Weights of a small self-supervised audio encoder (BEST-RQ).
Model: 2.59M parameters, depths [2, 5, 5].
Training: nadamw at rate 0.0047, 6100 steps.
Rows from block 4, named by matrix and row number. Rows with one number belong to one channel. Each number is 128 + 32 x the weight over its row's rms, rounded and kept within 0 to 255. All counts start at 0. Numbers have three digits each.
# convs0: first width-11 conv (model.blocks.4.convs.0.weight, 96x96x11), inputs 24-35, a 11 kernel for each
# convs1: second width-11 conv (model.blocks.4.convs.1.weight, 96x96x11, transposed), outputs 24-35, a 11 kernel for each
convs0.40:128106122124114113066107127159165128128135145150155109120175198164075095139138108069027047113154213120102176146072117115146125144153129158155105057136116123124161192144127142112154130134102096100107126112129103066098121126098053113079076173180135127141146137150152167158178118102135094075137063085137113096145150128142174144108145099097069091190193122146179166123091148104195136103112168101091122
convs0.41:121117120095097133145180171166074064110140118104102147166123139121100097116136086190173146124118065117131115118145097090153171189172105107170142170162152095051111104070051088133139181147147096089082160190177140116145198189115094118161154113042058120172162087110105111140187141154147075146152151129143153092098100130145163130163128122150147151155154166174144033064161138141121121086153158102144165
convs0.42:128136127140150143090083129141124076081083117136094109134151133079100089116159166192149153139108100155136106108059062092126151136164115126148102146182077105129110170151117126091113046080133177131164115083129133154171153161165117116149154136149130100095113100143164163151153146139137051088133137160107122134140120121146127150118075119136109134122066144160161156163146148157144123126086136099054122
convs0.43:130122106161136116088140120141125170105059044104092083080069060099128182160149128137107096089061077134122151146122077107143144136168144144150151150131101100076130096150079135167157110141149141172106131136082070123168163120101104160157147134105168146117108106115157136094137167178144170194199144177101128102128141124132153129153144160151086109114146164129124064074118102129113154186146127162110165
convs0.44:100134095107109117107151141083139094128087089110098088114101091094111096114122100081111018166176104134139098096107119130156096063111088109078087139121150100164106097119162163136113126140064123104086192130146159118138117149164172117163163149134112084192146116096138119125149115145163085154186166155119096134142093156141135149168119111136122167090094130161036115127139178147118128046144221144096090
convs0.45:108108058120117147121101101098136083095090132067117125164113118096162157103060090109116061102104104098082121157145130110158139155141128128132162222191092170160155065137129145158157183145155101093136124156128166158169183133141123071059040091174152126134103085159155121135104080162151147145096109164111109163118104094157132098104092148154118049173091107110115110149156097134137135122085144091095128
convs0.46:139104157135130128155152142122147120121133104120133122110129105106094104180139123182175151136146170104128147137152132100089120181186109050121136170122155155104092102127139138126104086101157141130100147050112144173179172146125153086098111123145178144117125149154143124111130123100122195142105147131127088088124148130088116105117094187140162101037106077125116117124077104141122145186099059088137096
convs0.47:132175095167159114139096140095114100091052053060137120138098078127099138068128167089046038106110059156168166161126144132107100100132161173183172111133215167145144159127103147121113159121102128097112062113100144105101124151125097066121093095129157131110102133102135106100160157119092161148154171168130135091133132062119148137129111163174161114127126092096125149102110132129154162143118143132127080
convs0.48:142110129139144153151136143107123100109133113073118143147137167171160158145149113103138161148147166117121144130107119142142130113111172141142108104105137154152170151120169186172137098120108070129147075091068083156155102103084102109145100067095151145152140144127129124151129119159167166152125126163159137087069108132145109083079145167143115110074110048039095069087043099000000053133114156119098082
convs0.49:176142153106104156151148134145112050082098101121082120135102116105101081055121081089127100077092093134161145118088072130083046090062111091106073074132142127124098085191098104064044096113093123090096181177094112125123160157157174138131144173185151166172125098074097131143087100095129116124125154139121135149168131150130142164122140138091112137192174106075093082133152173093124185136120157168169155
convs0.50:168156139143121150167132170140137150142141143175171169169179146152172180144094131187182120126056078132084113042041069086105127081108157164145118087129099127176171142130097082101141163137153138144153103165130146124125099073121086121147143149141157159145098110058074123125142126097131116101133133136079107140093160143138159129094137160140173125093065075075078064091122112137142150069089121103129118
convs0.51:111114103094130110142148127148133139129183143065078118125108116151128141139154172144159155134115094118115130149143145105101108148167134149164093107080042093151149107132158123094130138120136114122152146138168195192112070144144095068142133162108048110141107140125117116128135154139086096066095106065092136133103137134209175142125130120140133151162137130156166103149138095144173166194142141166143116
convs0.52:126106129122120137131140136115100129138149102099139140146087083078174130173171105086092114130120141030103121120113091075129152094080131169147074111126147153148104152187147073076098073143122169144109154157121160191235198126152160132085082109127165132093078118107098094151173163161143132064111127117164137099088134128141130117093109130128115131142127131132124119119138120105171167151177167124124078
convs0.53:106090138119102111139112126140131096130133146122140137117084100156143093097138129096149123104167161149121143145125093083078129155149126166137151168142170151110135084137155170146101121068093100076100158124122127123120160114139168156128167136117145154112097112131171095097111122095105086125115156149129138126136120098071142100131127118151124154142148073113140136164110123135080128071135111112177116
convs0.54:084073118114097084140112121138123088096123152156123078135103118062111113142090068056134130124077166134145116120092087088113134127119075090060093111068115169161196179141112122118066141117130150156123174191165157107096123142106110156097112120126113136106150161121110177150110077088104138111097090109162147174188153119131084092115142192163135136156139145128170133155127112164167130139169164143084067
convs0.55:119164117115084081071101044101132091114132105112154161132141075085144184161197137131127136131174144122125140099100145156178135145109145189197155079063061119138225109145149144114118089069136123180108181151090129127077119129117130003136151095130158166120108122152150209192169130139089134078127161180149156120135158105133136119169165152150137171152103119112127100151095144131156146135142112142141142
convs0.56:133139119111098137133092087137171151117057103076148151132094099075097067075128116166166139119114115206170144126128158141117131135097092092104096110127135127162183153142107125118113133175183189202178168167161136140114108124110145138171112126125102126120116148166139187179154083145085133123098171049124106056129132125111124113125147198128082070168143163134189149170188126069074179168110118131118124
convs0.57:073148129122122065107112092134115087105113075073112124089119127098090077099130129067138143176136121067076092087087171180122144130166128143182096102163161110137151148095122088145144142128132121151146101104104154131093125155110135139075110083143159111129139119099147169110093113165154159104134190169109099095069118126162123142137160116100068112135178141135099142120113173082057107124084090132131156
convs0.58:137115130127133120112141093075100165138108123048084082079107182172097122137116136116101145123083153096110108100104115166164144058060130124119071106102107109136149136094130156118100145190172122094100132119142127206182164114106104119128117136139084089103102060015049092123104113101140152113147114124130149140129139120130092078115126107103113137194180141122172143119172121121106100160100075075057066
convs0.59:124117098126173136084094089093059140153133086092128118136148138134053094187181120122118115118085140102116122143176161112094100117141119131101140112058034095081138180130136151164139143144110168180148093147143115101098088126095159132124139158068079118162111115125142171154124139093076136123083110126130123130130106081075081095090164136107082186182185154155118093124063073160123057120143119118124151
convs0.60:140169140112128122149162166144159143153109087084065073119152154136089055098129211214157119122098071147090065056080087119164120095094098126172177159141142133143149137102106132115098082060057097120142125127109072164181150143154128110063072083124097087093094097107108206144114086081123157168151139139125093107116096147155138140134132166111134114120122152073104107130111089112105116130111105083087110
convs0.61:082143171145128141126125149126117140113091035140209157104122133157179191156085101152161068097096124135162168182163119085120136108134124116164169157148108114161122102110138172158135110141144150107105158126119114153175142112121112120142146153177163137146114073117100107102181155091099082129140089140125109126149149143102093120106146107150191149146135182128096149145123132124134155119087094120156107
convs0.62:096124131123118075061164137134113119096087096128106095120116138120078103131081079109105126115131104179164160200191123068084110140158062111101164067098132145154167173139112081107068124143138181163143180129069128130191231169111151106180170165119127166179164153103146126127100048139187158122082136162125132156114076155167129131138132154166117022131145156118150118139158158140143178125134140151114086
convs0.63:102068070109089115112134108128125126154149130139101097083116133089150144108124115083087115153181166103154124116148150158166152127163173170127143153122142142127061084096177122126108137114132109153158122107146140124125084112091157124127138098089115160151116156153153111128104148116120126128090121130135150117094077156160127118138186104073091126064130161109111147191128116105083124143106091090097108
convs0.64:159095136097104128148113075091107221159150113114096143150145148177142159118103101116095135139149109069077086113167160107113146121105209104075064152191122156171141117063057075097092017092111134118110048072097107108124152133099132123163155096123153116168110138159147134115128121155138150113066106087110091105107123087129110109111101067011104129132127112130114147127136127107071102064075103160166189
convs0.65:183154159121133082070059123130096089109118158130087151177131058063171185135141122133124072078085098088112135159121095116122159119093163159131112156137155107126101080113125134102146130155116128180162051094101122130110103107148135147073118123152123142142150119142171203158133120144089101118156108063139157169113102129155115121098095218168155136117127104099133159170092092130137123086074123101098146
convs0.66:126071116081095096117122157128086113146124160119134113146105116134118101121111093072106088064108121139083093144128126157139141097120129122105153134131130106116132135121136096128107111122135128130135148119166212218189138113131128107051102097094125147131144089122140145109140149155181162129123125153116109146102079096153152129147149136130143154159162175153110132169118112080118140162155109132144140
convs0.67:143123110146145128173129105105125094087152119094083111114097091125108126090058090113209181186179170161134149176187159132086041070068097078091078086121116154140124160185170162188182192105106098065094104088135135132136141097117100165073113168133147141120125064073115086087102043084121108128115098111101156197111091126153142097102121152117116141147151126120113160200098103134115140122118187162100099
convs0.68:164188181150170153144129105128129137138150193188155146108117092060085108145075123135160135177148149148191160126141126088044087080110148136116082140161109052098133148119096114087106182149117121070104103055105037094121120116115150151151125127191142155151168145148119106094116098153104121172178139153109099154131146135124140156167128091129046145100146188178155188201152107127152116096046111134111136
convs0.69:111103138123117118138137144138128096163171122127153105075053071053142089107160135148146146155098166122144179174153146155143148163130115090124138164162150144102095103156153145149088080093112107116129148117111129134128101142101106121102131133013114194203138138137129118145155146134135148174163158114123132083104130160149119141126125133143126104098084139174162141094133145091104129115193174160119174
convs0.70:124131122130110137112079059071064098102122141100083094122187181102141110161175176168144157160165162132132122151186156175155146136103089099105091130186181120119090134159164089086138132111136158147109115098168183159153088116111116156161144155142149140124096115108101140121119145149107119127112167140139112061121186175131114119130120109125069073087150155111123079057078106081104116108119084092115119
convs0.71:094131099076130168113136137104160128112109171144128170107105106068143112135132106133110134133119099057065077094094119146163131118175125138032058130161154163175186186128093180176106074116117084115063160178175129170169148109120164145071088097053120131118098131151167139107120116175143120105108143111148131088108137180125139148117121134129132165137153140139120125134121168149121121170165134190133171
convs0.72:135150109128152134162110113122156070087123110093117090092127146121155138137187135100176186158168173127142097078111112115118098075093134150120128118087102096124118075150124154157165176114105094102115112110059118116105129094119156143097106109116131117145151155151149095157114137180098139183174149184177128109115112123100105126150201166138125130104117123115116101098107083050042128082077115106091069
convs0.73:129090114142173118093102078100129194187197186174150161157103112122103096112087141103132151207123107031086114131161155184117116139122101107167150109121169131143123103148069078068104052102125142126058064051104107133134122117123105127151140134158125098155131148147141082100097094103056131083058075081095092101093092095118094117176139032086103080110120117110145107124113097150149114112147106053106108
convs0.74:141091137106088130133116127120139128114135143141103161191140101064136140191146146210155139180130109067089087126132138143168152148171078108128135056045076144147105080169141133097134159119091095132100135120125112090101090149120105108107123139156132125119126098094094035094082141185160129197149142133100112111099114133128103123144157127130157116066126141099101101171144112169141138154161153095089106
convs0.75:147120112127142151111140114091106124099145147169153151139162165179077136126102123104137174163140141188177202179146137146150134088090046090102125143145144158156156178132103091168171149117112126146166144130143155097104122130099114109083113157158126149141142176137128119118121149121119112124106106090112083080149145133097108098103111120142164131148153186132106161157161120144162134128107084109102076
convs0.76:156138126132135142136112079146126103124110155149066072115112139134091035088103115111074183171143143235199145108096104066077021059086101120150145147125144111104098096111120118128126160108094123085108120167149154118069055133151188184143185107091097146154176161176215134151080135134088161115104131110149142120154134145074116128071100169123140132172177128139145117056118139121103097178114082131163169
convs0.77:145151152114102153159139144147174227229210121101103089090149122164100067092118154142099128112113125096084138154136131138095094088103077185168127093125167126112121130100166125151155117143142142147145127161088078167230187128119139152114113130095097124081033074108091136073069057137169188167129140187120083110133111080105105103135139087084108075086129127147129133169066071096095131179167131124110125
convs0.78:096129129116098133090119132124099142106117122133113053057116157134120142155210116146136143146100149111107095087112144150126155157102141158124124095128104080079124145104120136157128127112155190163107167104118123197175169123090089132107089091115099171179133150122099151197156142121127139151128071111174108097120115117160113134141128125108109128082097156151106133113091098130116118125096136148127145
convs0.79:063120130111106105144151062115119149189203151134114188151121091099154125122052083122181185134140168170129104109144131129116133172124083095127152156122139114082168134099114191180171176193186132144093079122078098137110110122121091168177155171154152156139136160131170148079095104152067077089105122144106107129110124126101141139153168120076130081080042101141096150170109160193104159155091093094138102
convs0.80:118100124118168175113105165132106194163121088108138151180156209158104123162145125172059120146106127142091124105129160121139093035037118138133146156162155151117131136128109117090072100110153161110171132138132095081095132132163141149141134144132123087134166138096080110176182159176087096188107111136129119093141098111065120161126133134103154135127089104150153093103156122120133113147170111146153115
convs0.81:108149150159134130109145139137121219204188183185120122025039054101188190148127098124151134103073142149148134170165125104128151155165193189154128122141144161157164093151106180163118155140130122109114079127109089086105109129107158152218177222144149137159137111137150060093083087134111119136120139115126084120111113155175137136130163081045080097102080115157170182152151114092114129063090117088149138
convs0.82:085162142108117105137118156134111157214129121134111139176114136177129089147129154167203160161207181191118150118074089136113090085104138143162160110106093129095126079103167179095093065112130128108119156157159132101084037157199191181137103159145117097177183175168148173203127126154087130131167147122114098076085085124161141218142107099115100162164119113142178199168139049113100082074123143145126154
convs0.83:110123139144152167191151109102123135147112046067075087051114113146153118072088102087103088155165128158140164127156145163133102081167118141126154129143134115138143101173152155120111127095081117117074183128147133146163143099111119154127132176160113096117099064100115140110171151099125119083067117179122147151108139130165167174149100098121147139143106104091110158147114151117155152088080118105106131
convs0.84:162127098134098074085127100133135112051057098115093122130139100150178160140119165150123143086073115137116173155157139147162180190152058103109106141165147115165238116174170129118108118125161153144147128140122149150160163176129103099076118129137137073065062074107129175126168171190099101164161072054153164161125125104119091116144120135130114127130143125138165176154124115119166124082105078120130134
convs0.85:095114106131127101131129147148162170145075088108096062056116113120086128093149156169159084130171099140133114126081145153140137141174159153134166103110154203148119126145177134123113119140131156082127118121130116145122160164174141146173111112094103106146150135170143129127075114096119143154151139140121082101115138123149100109067086137115089141132175169147163136140185103084125152127118145128125099
convs0.86:114131153106136119104108085117167095130159140131116117162144093094086084154146144110083137120109105136134136160194184193202188172185137170146135180231195193122148145145154132116125121119075046121127108107109125143159162157125151111122125139131113088098062079122157119140100110120155128160177199181116117131129155166147117117163130136153124087151184131102063095049091104099146107150115108081108109
convs0.87:108092100093094136108125129118125127108146183112068124116112097087039148114059100107142165149092088163156117099140141148113137174181101157140135142120138102094131126142133075111155144145125164131134121179181153114097114095137098135160102070109130127150145184143122084097129119118113167134134177169117129129133127139148137127123132057131098083101124122126119102125154112159109104128129119119137138
convs0.88:100123115114117124084104118101089162177210160155144134140204180198111176209204214165031038104137135106098106137147135124142155154134173131107128121121139127171160175132127146100113120150144137103076075121121087154152078094121164104049047014095150134143118095127093120100127118122085107135146150127141112103170157154146131133144133082069061127162195181155121142168129057054087131124094102111128130
convs0.89:118104112148096136143131133119161147146140086063094128115112164159091112118117112165067084103164158117142138130107124117110088084112154182165079104144070135104118128109121112132158150209152149120144140129109155137139124191165197200135140130143133140161131140145151131098112137134103119144163175159098088164154140096146119137135136133126102111121134140139129064123076101118105127120161167160164140
convs0.90:109162180132125119086083123130125064112103111102100100085051107129155148102080090088064126168126108131161173181152102050048035046078154137100068052143139159126131164116113155171153180166123123106080120089095137143125122142108114149153131133082108127129138114117106149110086140151115143157121122183162145145151141114123116111127133177144132110127113115142131098113118123129121142148129144124124111
convs1.40:080168168114114146132099092091160133185149117109089089089124139120057169179170219172147112128180144126098114148164189127114103127102102146139179102129140085109139174129094098096108067082102116148150081102140112133106121099122100116103115121102130132150166203163111152117131162165152080084119120087132153098094109117142176128118131132117116094058080118116135163151115070114108158125134092122129161
convs1.41:131099132108134136136128087105114182162133141141151164150164160156049084122115105116104122099091115077091120067006085150130133125136150145173146093082091119158201212101124101091048119137148124092111160098157111111127157165104120139076066107138113199200155149131057189128160071025099106084143130154114112137144143085102133123073097133121130149166120125075094147157088121180185079068108147144154170
convs1.42:127153137117128087086044085103135211181158131130125179144137204198157131133116140124080127134145165095131140128131112121096131168151149086135186170157148122106125098135129139144151114182132117134132104140128147190161131141124113088104147138135127127095157135161179199141158171140139142149125116109109151088136146092071106085094097134141139132144159111134128112142125125132176180129127110096088070
convs1.43:086110141039086056089153079078096134116121091097118088083121194131160125126107120154141189100160094187122096140179181134098095087079058073102128134105085130154180184114063045098114079126145168096129110153173144142140119130151200165166103130118137171160111080102129092109090078122181204167157096116133094159156141135169155153076069175151124132171115099084104156161156139114112175164109090140111076
convs1.44:106118099094030150107083091171142082106128171115135075122114128152163175083037180127104076098131122124108133191117142149124087131129138098185159096111125140112124159097103121071119131153130108080095164133165120143114118110088106115157160093130188133126123123109107117116129124058160135106115159102135116088132180096081117173151124136081172188120086145153171117095138087083175111093159151120137144
convs1.45:112131140156145149138101100175176146056141149117145194162179179171131154170109065073077124110107117109151128091094132137089123119114143152146053132145110064131168185074098126109168120097131114132105157151127091070101126158138173184138096075116141196184181111099112149127107076114057065152167098112117142095136147149171112143111063149117089124158109145119158159194166141133152133111131120072106100
convs1.46:111083137154103078113113136124135071069099075093100141099070119128176148151197201166206189129056072145149111097117095089057097136144142157173147127143090121170106165043106133118098129126134132115103146128134151132113119131167139167134161153138112127097141121088111147111114143186139084116074131144116110173195152094121134155106085098096087073090156105133133132149167155184103106133108102112118097
convs1.47:181126131108101109143117148131058132099134154096127140152157166112172139105127163186156101058069129144116138183153138122086093115142150151136147119140114121136058086109111152171143150085086100118119060054106098135133090151107109116085146161113152078081127154188190069114160151121194112118127110153102128126124126122136128085148119140088129143089128128111122140143125123131127138145143072116137161
convs1.48:120114114088170187127135100105097125072094142184190195153122120117189122108108110101126088094096114143110111119133129101130166166191151153145112111104169168172205184088115154134080099099109149144143108101102105096088147164117094145168108112118134167228170164122119152134073063102086128115094111165081108096122138143148096070123137144121142146142126056111133133040119082126140101091116124167161179
convs1.49:134063136092107122133162131102148154130120125117105085048079058051142128146125133084085109135167185089097103088075119126131140102076103093125116107128131133132155125149162148113107181172197202177211106146152171151138133103083091127105070074108125073083086139145112102129123142141135118128125119160170179178156152092110123035074114150187157084106144123094123139168136174168178159146110087144160125
convs1.50:126078173114046109140132170129137176149117165131079089076122167128138130127112125116147135124090090140141144120106142139099091122118148169182156178146164148144152195123101130136173175187156149161150071107138189118081110129146108132136154142142155160119117118113176129140124120161144170198182147146129146134144135101065120097079072163125088095095101077084142039067120139108137138166139159172147159
convs1.51:111138152171192167154104105157157133130128140174161147113111124126096174156120116121104105136185173156155141134108094119143182149165116123149165108052039063103126108125119113112136146155155119106152135109073018042036111117118104098130150166139129062134150097093137106143135126095114140126137120141149131151162162151140109148125108079116145172163128130158109120159130145139112109112188189145144182
convs1.52:216155142161186135176168108133156210181147130067092127098135146136198181160139122128141128159184167032108151138127149146147121106092102138140141134122123118122107077152169132105122107079100155144159194105052122115153173157132129135169144073048046084107072113064063127118109114092095108129113125079124144126117113149178175130049134139083124146141116105143199151118121101119112148159149133155121164
convs1.53:097112153119053175118115078088125162123180149137135134141114131179191163103130142123147154122148156137133154142092052087121176173145140097117119093104089135140154157151169210180100118135116094123120086107183193124158150155123178188086130141153158153157118080086115144142175125100073094117123115130071102090143134149180182161114088121086130185135185116137170136122154151112127123127154120136166128
convs1.54:116067064103132105135072143157143190158150144129144114130120121124194165130150091145131108085131127148137142173179119096111129112167191150125161148111140166130146107169183132128097132113170134153125162109099101129111096114119099131074112162113111069086075084124117202147134135172156152124112142101197103147147107164156163188155105128167121087089118143139058114148111129120156132120145193121115149
convs1.55:135148135176127129125165147159105116125138120119113122114163139136129127112119138114131170197148133117137120147179178143081094101144108111155165143146107114115104096089099101132100125166122148139179164084083108107155095144128088128095098104101108131141164120112127186099164165162118108075087111110163129115136129132118083101137141164160103130150162116134154128108110088070136161182166143066083122
convs1.56:171116073092120085148105116103072060092074082058129141137097084032156124089105089152102162187172116115142160138143154121116155147132080093104109142155173116167107149178160139147105086130103196196148155153101117153105096106159151173163142139138121080108109105159141107156104107081167141116119119117121118136131168164159131087102144158133126119126156129095122189199074121151130107152150109084135126
convs1.57:172202144116139094168165156163104144143134086153126158171134099084144107101129111105148142125130133134166114164176174122084119128129108188148081083144158107092120127134098090114100107082077134121160114162104102112109117151129077068153163110128115138081060150151115112128140150110129123101120166121133114115119132122159133074112221136133149112107096132061088066095102095149158130162122076054150150
convs1.58:158122129186142134128102129085066185160137107106100131183187157132153159127158110083089098109110128121085081109126178176130155175195104112110106084110152159149154154143155170151134110135154138151113130138067085098159168155173159216098127075111090109128120128175180141060036054105184164152110126131131131079138090088131174184180159147113089086088081121105068083112136113084081135168185183147174132
convs1.59:103079075143138124154152089092118126145158158146138150121104123127119131151091074075115086091155146118146158163142144140132138109092140158151170112057115111060135109188133112116116160150178127103136136096050111120110137129122118118178128103137134131138107114098119085118163152111194164100118156144083101100100132145099173160089070189229163113102079078150097102204097089111108111088042082112115154
convs1.60:125148208163116132151165135133114140120119130116110102112120120071138093131141132156145139123093127079099111122121117109097096141174128119129143107124113108120103103150152133136140106063043073090063145151154125126161126140134132124082098110128117089071093112166231159130119092121140157146142134108120182169099133119120138141126168118124130158125144158153102105091091105111078065096108101146200219
convs1.61:151195178153122171157142114081048167112136137132089084055100134134184171151189154141148155138095144112142144110122172154137145176120157140143139138176145061071113116122160154154169153200199157133159143142172140093083103105117117129128146103137135134126125179131115108166190118097109148091107145157096152090114130144151129171192196168109168157155107098116093060082132139129142111136128127090097109
convs1.62:175132100157117145135083123145087122157129069079123118153121100094082077133099147108083114151141142186137132123107135142134158131134145141149167113105127085070126122114169151158122129110095147161125186183151198182134118145115109145158126148148179127146120163115156099133159113174130121137143154147162094061098079135116167148123162100125099123094081116141137113135105117156149087081173146069161141
convs1.63:109134104134149155142138097137197220189139116109140104103114084067209136116155117065113154147158165152142143136133144137098163174116097083101123092110087099111064039116088123131123142135166144134143089094111112098072178160120099171089126134155131096074075073113164124108121095122164106131131105130044082099094164103137105093135138146143113112107132136161152137156124124126127084124114161162167153
convs1.64:106134145121150116117156168176120143158165191189154132139139132099155153119115125126151197180143127127153117178159170149148146141162111132135132160173162152180202226164127109066124130181135087132116115071103092133113108147167191160140107140135153147111108154145137153102116110132093127143139071117091091104191105080108109146160137131113162155117143164155145167180083113139131141165130166185161190
convs1.65:215147173128148174110107072086136177151119113125119115114142136084187168170149188121091086146173132042083085131149148169165153100090138105085128150127130127153131158154146118147176159184153087092097176144152133170163114139134127124104133138163187153150193177166124125118133136104110122097077048067162114145140160125111138164155136188196178118154111101152129158133102151143172132106175166100103120
convs1.66:142145111135197123116052051113138088145148145163155150142157186163124134137144096088093065091114135178143089105089112090135127156117129127133120107076114104096151161098123145124151124160156110152132161133155140163135196194100128125105137128109072098129131136136133093115145136148160149138126099138170170121137102146135148188109074142154143142122167144157168194152206106062101145136148190153110163
convs1.67:147122045034060135169135153127184096086124138153132120119147158160093116162173139165088136171145150145156187153140151178144150139107151127112126102133184190160175156190141109148159137139163115155141126131114113136111123156136108151161131120135166130103115176123126123147117137101084101169130111063091133184163131082051106079076093152135163155109134167112154157167134177178146069101126169117120073
convs1.68:139100128126113117173098131115142124170110117145106133071058086042160111095156094117095150205116117152134140166142125106127102108061117172169138134102116132126122091124086078114123107113114111106119106081061064097109115128138148144171078072083124157114121106127138112098112085077090132140059105116090139175116104102165143128168168078089117109149154173196166182226078107128112079108115136079108126
convs1.69:156125082079088115108204173114128068096077058083119103111151138144112111102098102130142162104101169169185169171127094105081132128140167172162154152148178139123119113068110038082106116129126128128114159157126158111087136179148122148150115123104066115171141122104083103087112136136123119056115185141132152142132164084132099102132131100112117140137088102130169210144139100117153159111137110123144104
convs1.70:108093130141165145094144143134146097103120130110156164132136119098158087128117144110121153117143107162163149106095099151165186138101126122127106116132151138178205185141164160162141096107027073105067120105091101061107132140161154108103124127141105086112158164144152224195147095134076133121142119103089098078096059111120158139147166162145178177198199160158142157109136163136124077067168176175132125
convs1.71:118063144140095136100143078060097063076120147151162165163125111148082100145095090113094089114143087123123149172138129120105060097125136155156149103071037067088080106123118122144109101100158143154142159157142165167147139163174140148112162123104117158180149101144137095106105132097088111141103093141150165144161152113133070039083066115115126136139075114133106126093160125115128166147143105077107190
convs1.72:141072133062102123082081142093108123133130099119092085054108090097174208126140105135122126133125102044066098083148164129132139169121167156153108102085079136134121124124054110122139140171186165139096123143135135106171176187174159129065074061076099112170137135193140162157102139126160110125150119103151147152076044078094111050114129163148124132143145121148136128154122109080090128155133111142136124
convs1.73:166163199130167177146169141152142199205180183189144113095078105128161175179144170180125137121142133145122090106081122098154150178170093111141153103172117113141114083118125102129106126196141124062106094150149117063116156123131135160094131108092114129147153143176131094118144129064073112099113108117083106091136106101110132166167149116133152224159141158189123126142111112072075112134103112152146138
convs1.74:091138144125097138148140137158140139087080148130106121135158150137187149140047042105118127132117101198153138145165151142126163140133095129151116137129139076147145109081096121088113120149143101125119137145175113052058114094087119135157156060049140116080108119102051139139172177164168164100081174069131107126111184115165186123118101164139129122118072061074076133170133150146140158152171146098112085
convs1.75:124140107134154117138120123170180122118113098140118116128138145103094117124114113122147164143150115143131089117118121089072082094105140152180142120090117107149167151133161106091105106134166187188169133141130127130156161118121129160191112130134104104143146155140144112141165141120137157166120124088126127172182158123136119100101123147171135141122063099094092176202135141091088116134135116141148173
convs1.76:109134139099104076073109186119060109108102134167152132165199171174128128111095081058170206086099128136151095110094080056073091109078136154118173177165177169175128113104106148135168147132131134141176180144118124152147143163175126185134100126159152170179165102121112121113065078144131136164168188163096105184145107155182124100110145127114147106153114078093134159196117133137083197179130109129127132
convs1.77:104111129121131131188124127170163127106067073098156154144125146090133156144106089067146154082069094082119108103137128112128140193199139154151118046054107106148134131140199134125163143151140126117091192181172152114126135058067056081112079115124138149090079082067087090051111154157131130144109081078172155054103131086119098098170150143110149167147112090093111104142129105086068129129121076124218254
convs1.78:139167135191110117112127090109120168131128129093115135114169109106110138108144112162128109098144157124157113133139180184123173101073095091134158125081077068099090057120170142113147142172127088097120114125141104096145159150158136107140142118081090079148150131157183153150142134151121128139183153166100124159164152160152111142141089078116117102143108093068030097108173104063116146160133129116121115
convs1.79:114131111160127105099094223204172056094133147129146123154091099098074114157185173133135113095071064138139148087101152113064069117136027074118108147165104085071105086074080059081139183138128133134116094105080083083146139080113136111120090145101097091107107126120144167129149091086174169133106149144154161157172165154120160140172175159161133117088106124103127114101117122131117104101101090128137152
convs1.80:077066077060072135139139078131142162166139099148141122107120129115174169097065080149138103137143088155128163095089109130132165112147160123131110127162119122175214140164108100080087157097100142130130125096056050097115126107098131114170167108136179189132106120078140120135167068039076070183194173155098108157163125124089130141114144154091122155128072116131156180098142116115151037115154147170147112
convs1.81:119122098117062116064074063156128201133158168138150136160107106084142087090079118146143112120079087154159161140126138139129112101157083143150133129078100078140089095071067087093090121113098104131182117099124129129117115140153139120209197197129155124076097049016067130127123103125178185173149091088080110109112139145130134103116157029064075159155146137129169160202116126093094107105159141162139147
convs1.82:144126181141141125126124122146123125092107124118135138079070111122122106092091114118096116127100071120106128147109093079105089088092122113161110118135129143150107061151099136089094111160149112093117142113136111158149109108085145162158129094115116121139171100067085129107096128114194195146129202176083130137136139118138162172143113078092136090097090136100095090077057097081069100102094112119093165
convs1.83:139151152152097125113122133134149129134105103143180139125128146174057089112116165116134165153124167156193181158141143123111131105075159207231163146163151137129108124116106099125140111080093137111156110151181171130088099121115137090133158114145231157130117082113133149143185095065122132149173186124132191165168147126105129092107124099038088087056064176165140125120119126157150061084156098118097122
convs1.84:104121136170145104096106121151150091109099120064104125137116134087156075058154144124162112152135132102076052102119124138148116084152172190142123121158125147116112115141117154164107115099142190204164047116121112144126111091107098049155122096126106127135141084085109059053080115128165155124102123092120091130145135143125160189152117167131168135112092109123138133115094092046117119133160132156129090
convs1.85:143123080074052065135146105140182228146168169126138164135125191125144178136107117090091140130131166174130104142165145129113111086096137167143122095141111125169148144129117127163134127079121185158112207122110103124127166166143168170163150117137182112090139127124113131173161112104119086097154096111050075084090102089094113061080037105125141112163184123132112058086107102070133132131104119104102122
convs1.86:167181086074086095098088085080070133124115104094126158152163132095154125071106127175141160156208159133150177173144142113115118143117188163177168134123155144116127093127123139122098054063094128134121105102114093079105112122170133146163096135167150125125116155094102112128182088060085105134132108110135102100160155112100083052081140088103115120145146130141126116107115127141140138133155154157100090
convs1.87:158090108115124148088093126114090186198157168120104132150151110071099128107141110105115082083118140229143154133079124115132102111083022126076124105123050051068106067164163083081130160085100161179141121135180159126140133107083083126164212154172156092138128130155121156127186152132150109131078125080198184146121113130137153096123164106049077128125113071127163158193164137130143091098063171146105125
convs1.88:160136139146099119113111128164129110138122166137141151159125114096113151123061129143158158127147173120157145147175136118133090124148152160217152148116117084091137200138198134075125165175157100147137126131153084108079082101095130128131109092092115144169192128156193202184165172144099086131090083145199171151161107189185156107124125137127092076106118112169127119164147105109137145125101081056002109
convs1.89:084081081120069107139141090158172189159163155181119100109150114120118105118122118149127118089092149093112074061105119099115131115152087106113116102113115115099124142118122135103102103108162168190132185151227109122145148078107116106093099125127106144164136115081162163147223181165109156099155086108097119144131110166116118120134152092041091167146164148128141182174112129164126128162144110151132149
convs1.90:140174161137102080132133118076142124146119145133088102129171123109142125135134116115099097118129180097113129107153163196176164164137100140128104099134159145114105124143122116112128142144123109120121127107154132112158144110124144154141114136160143152140179242213228175137099131176142117158150136188099079133118152136142113120138108184103121169163166128160152153145102120131164171146108159136086070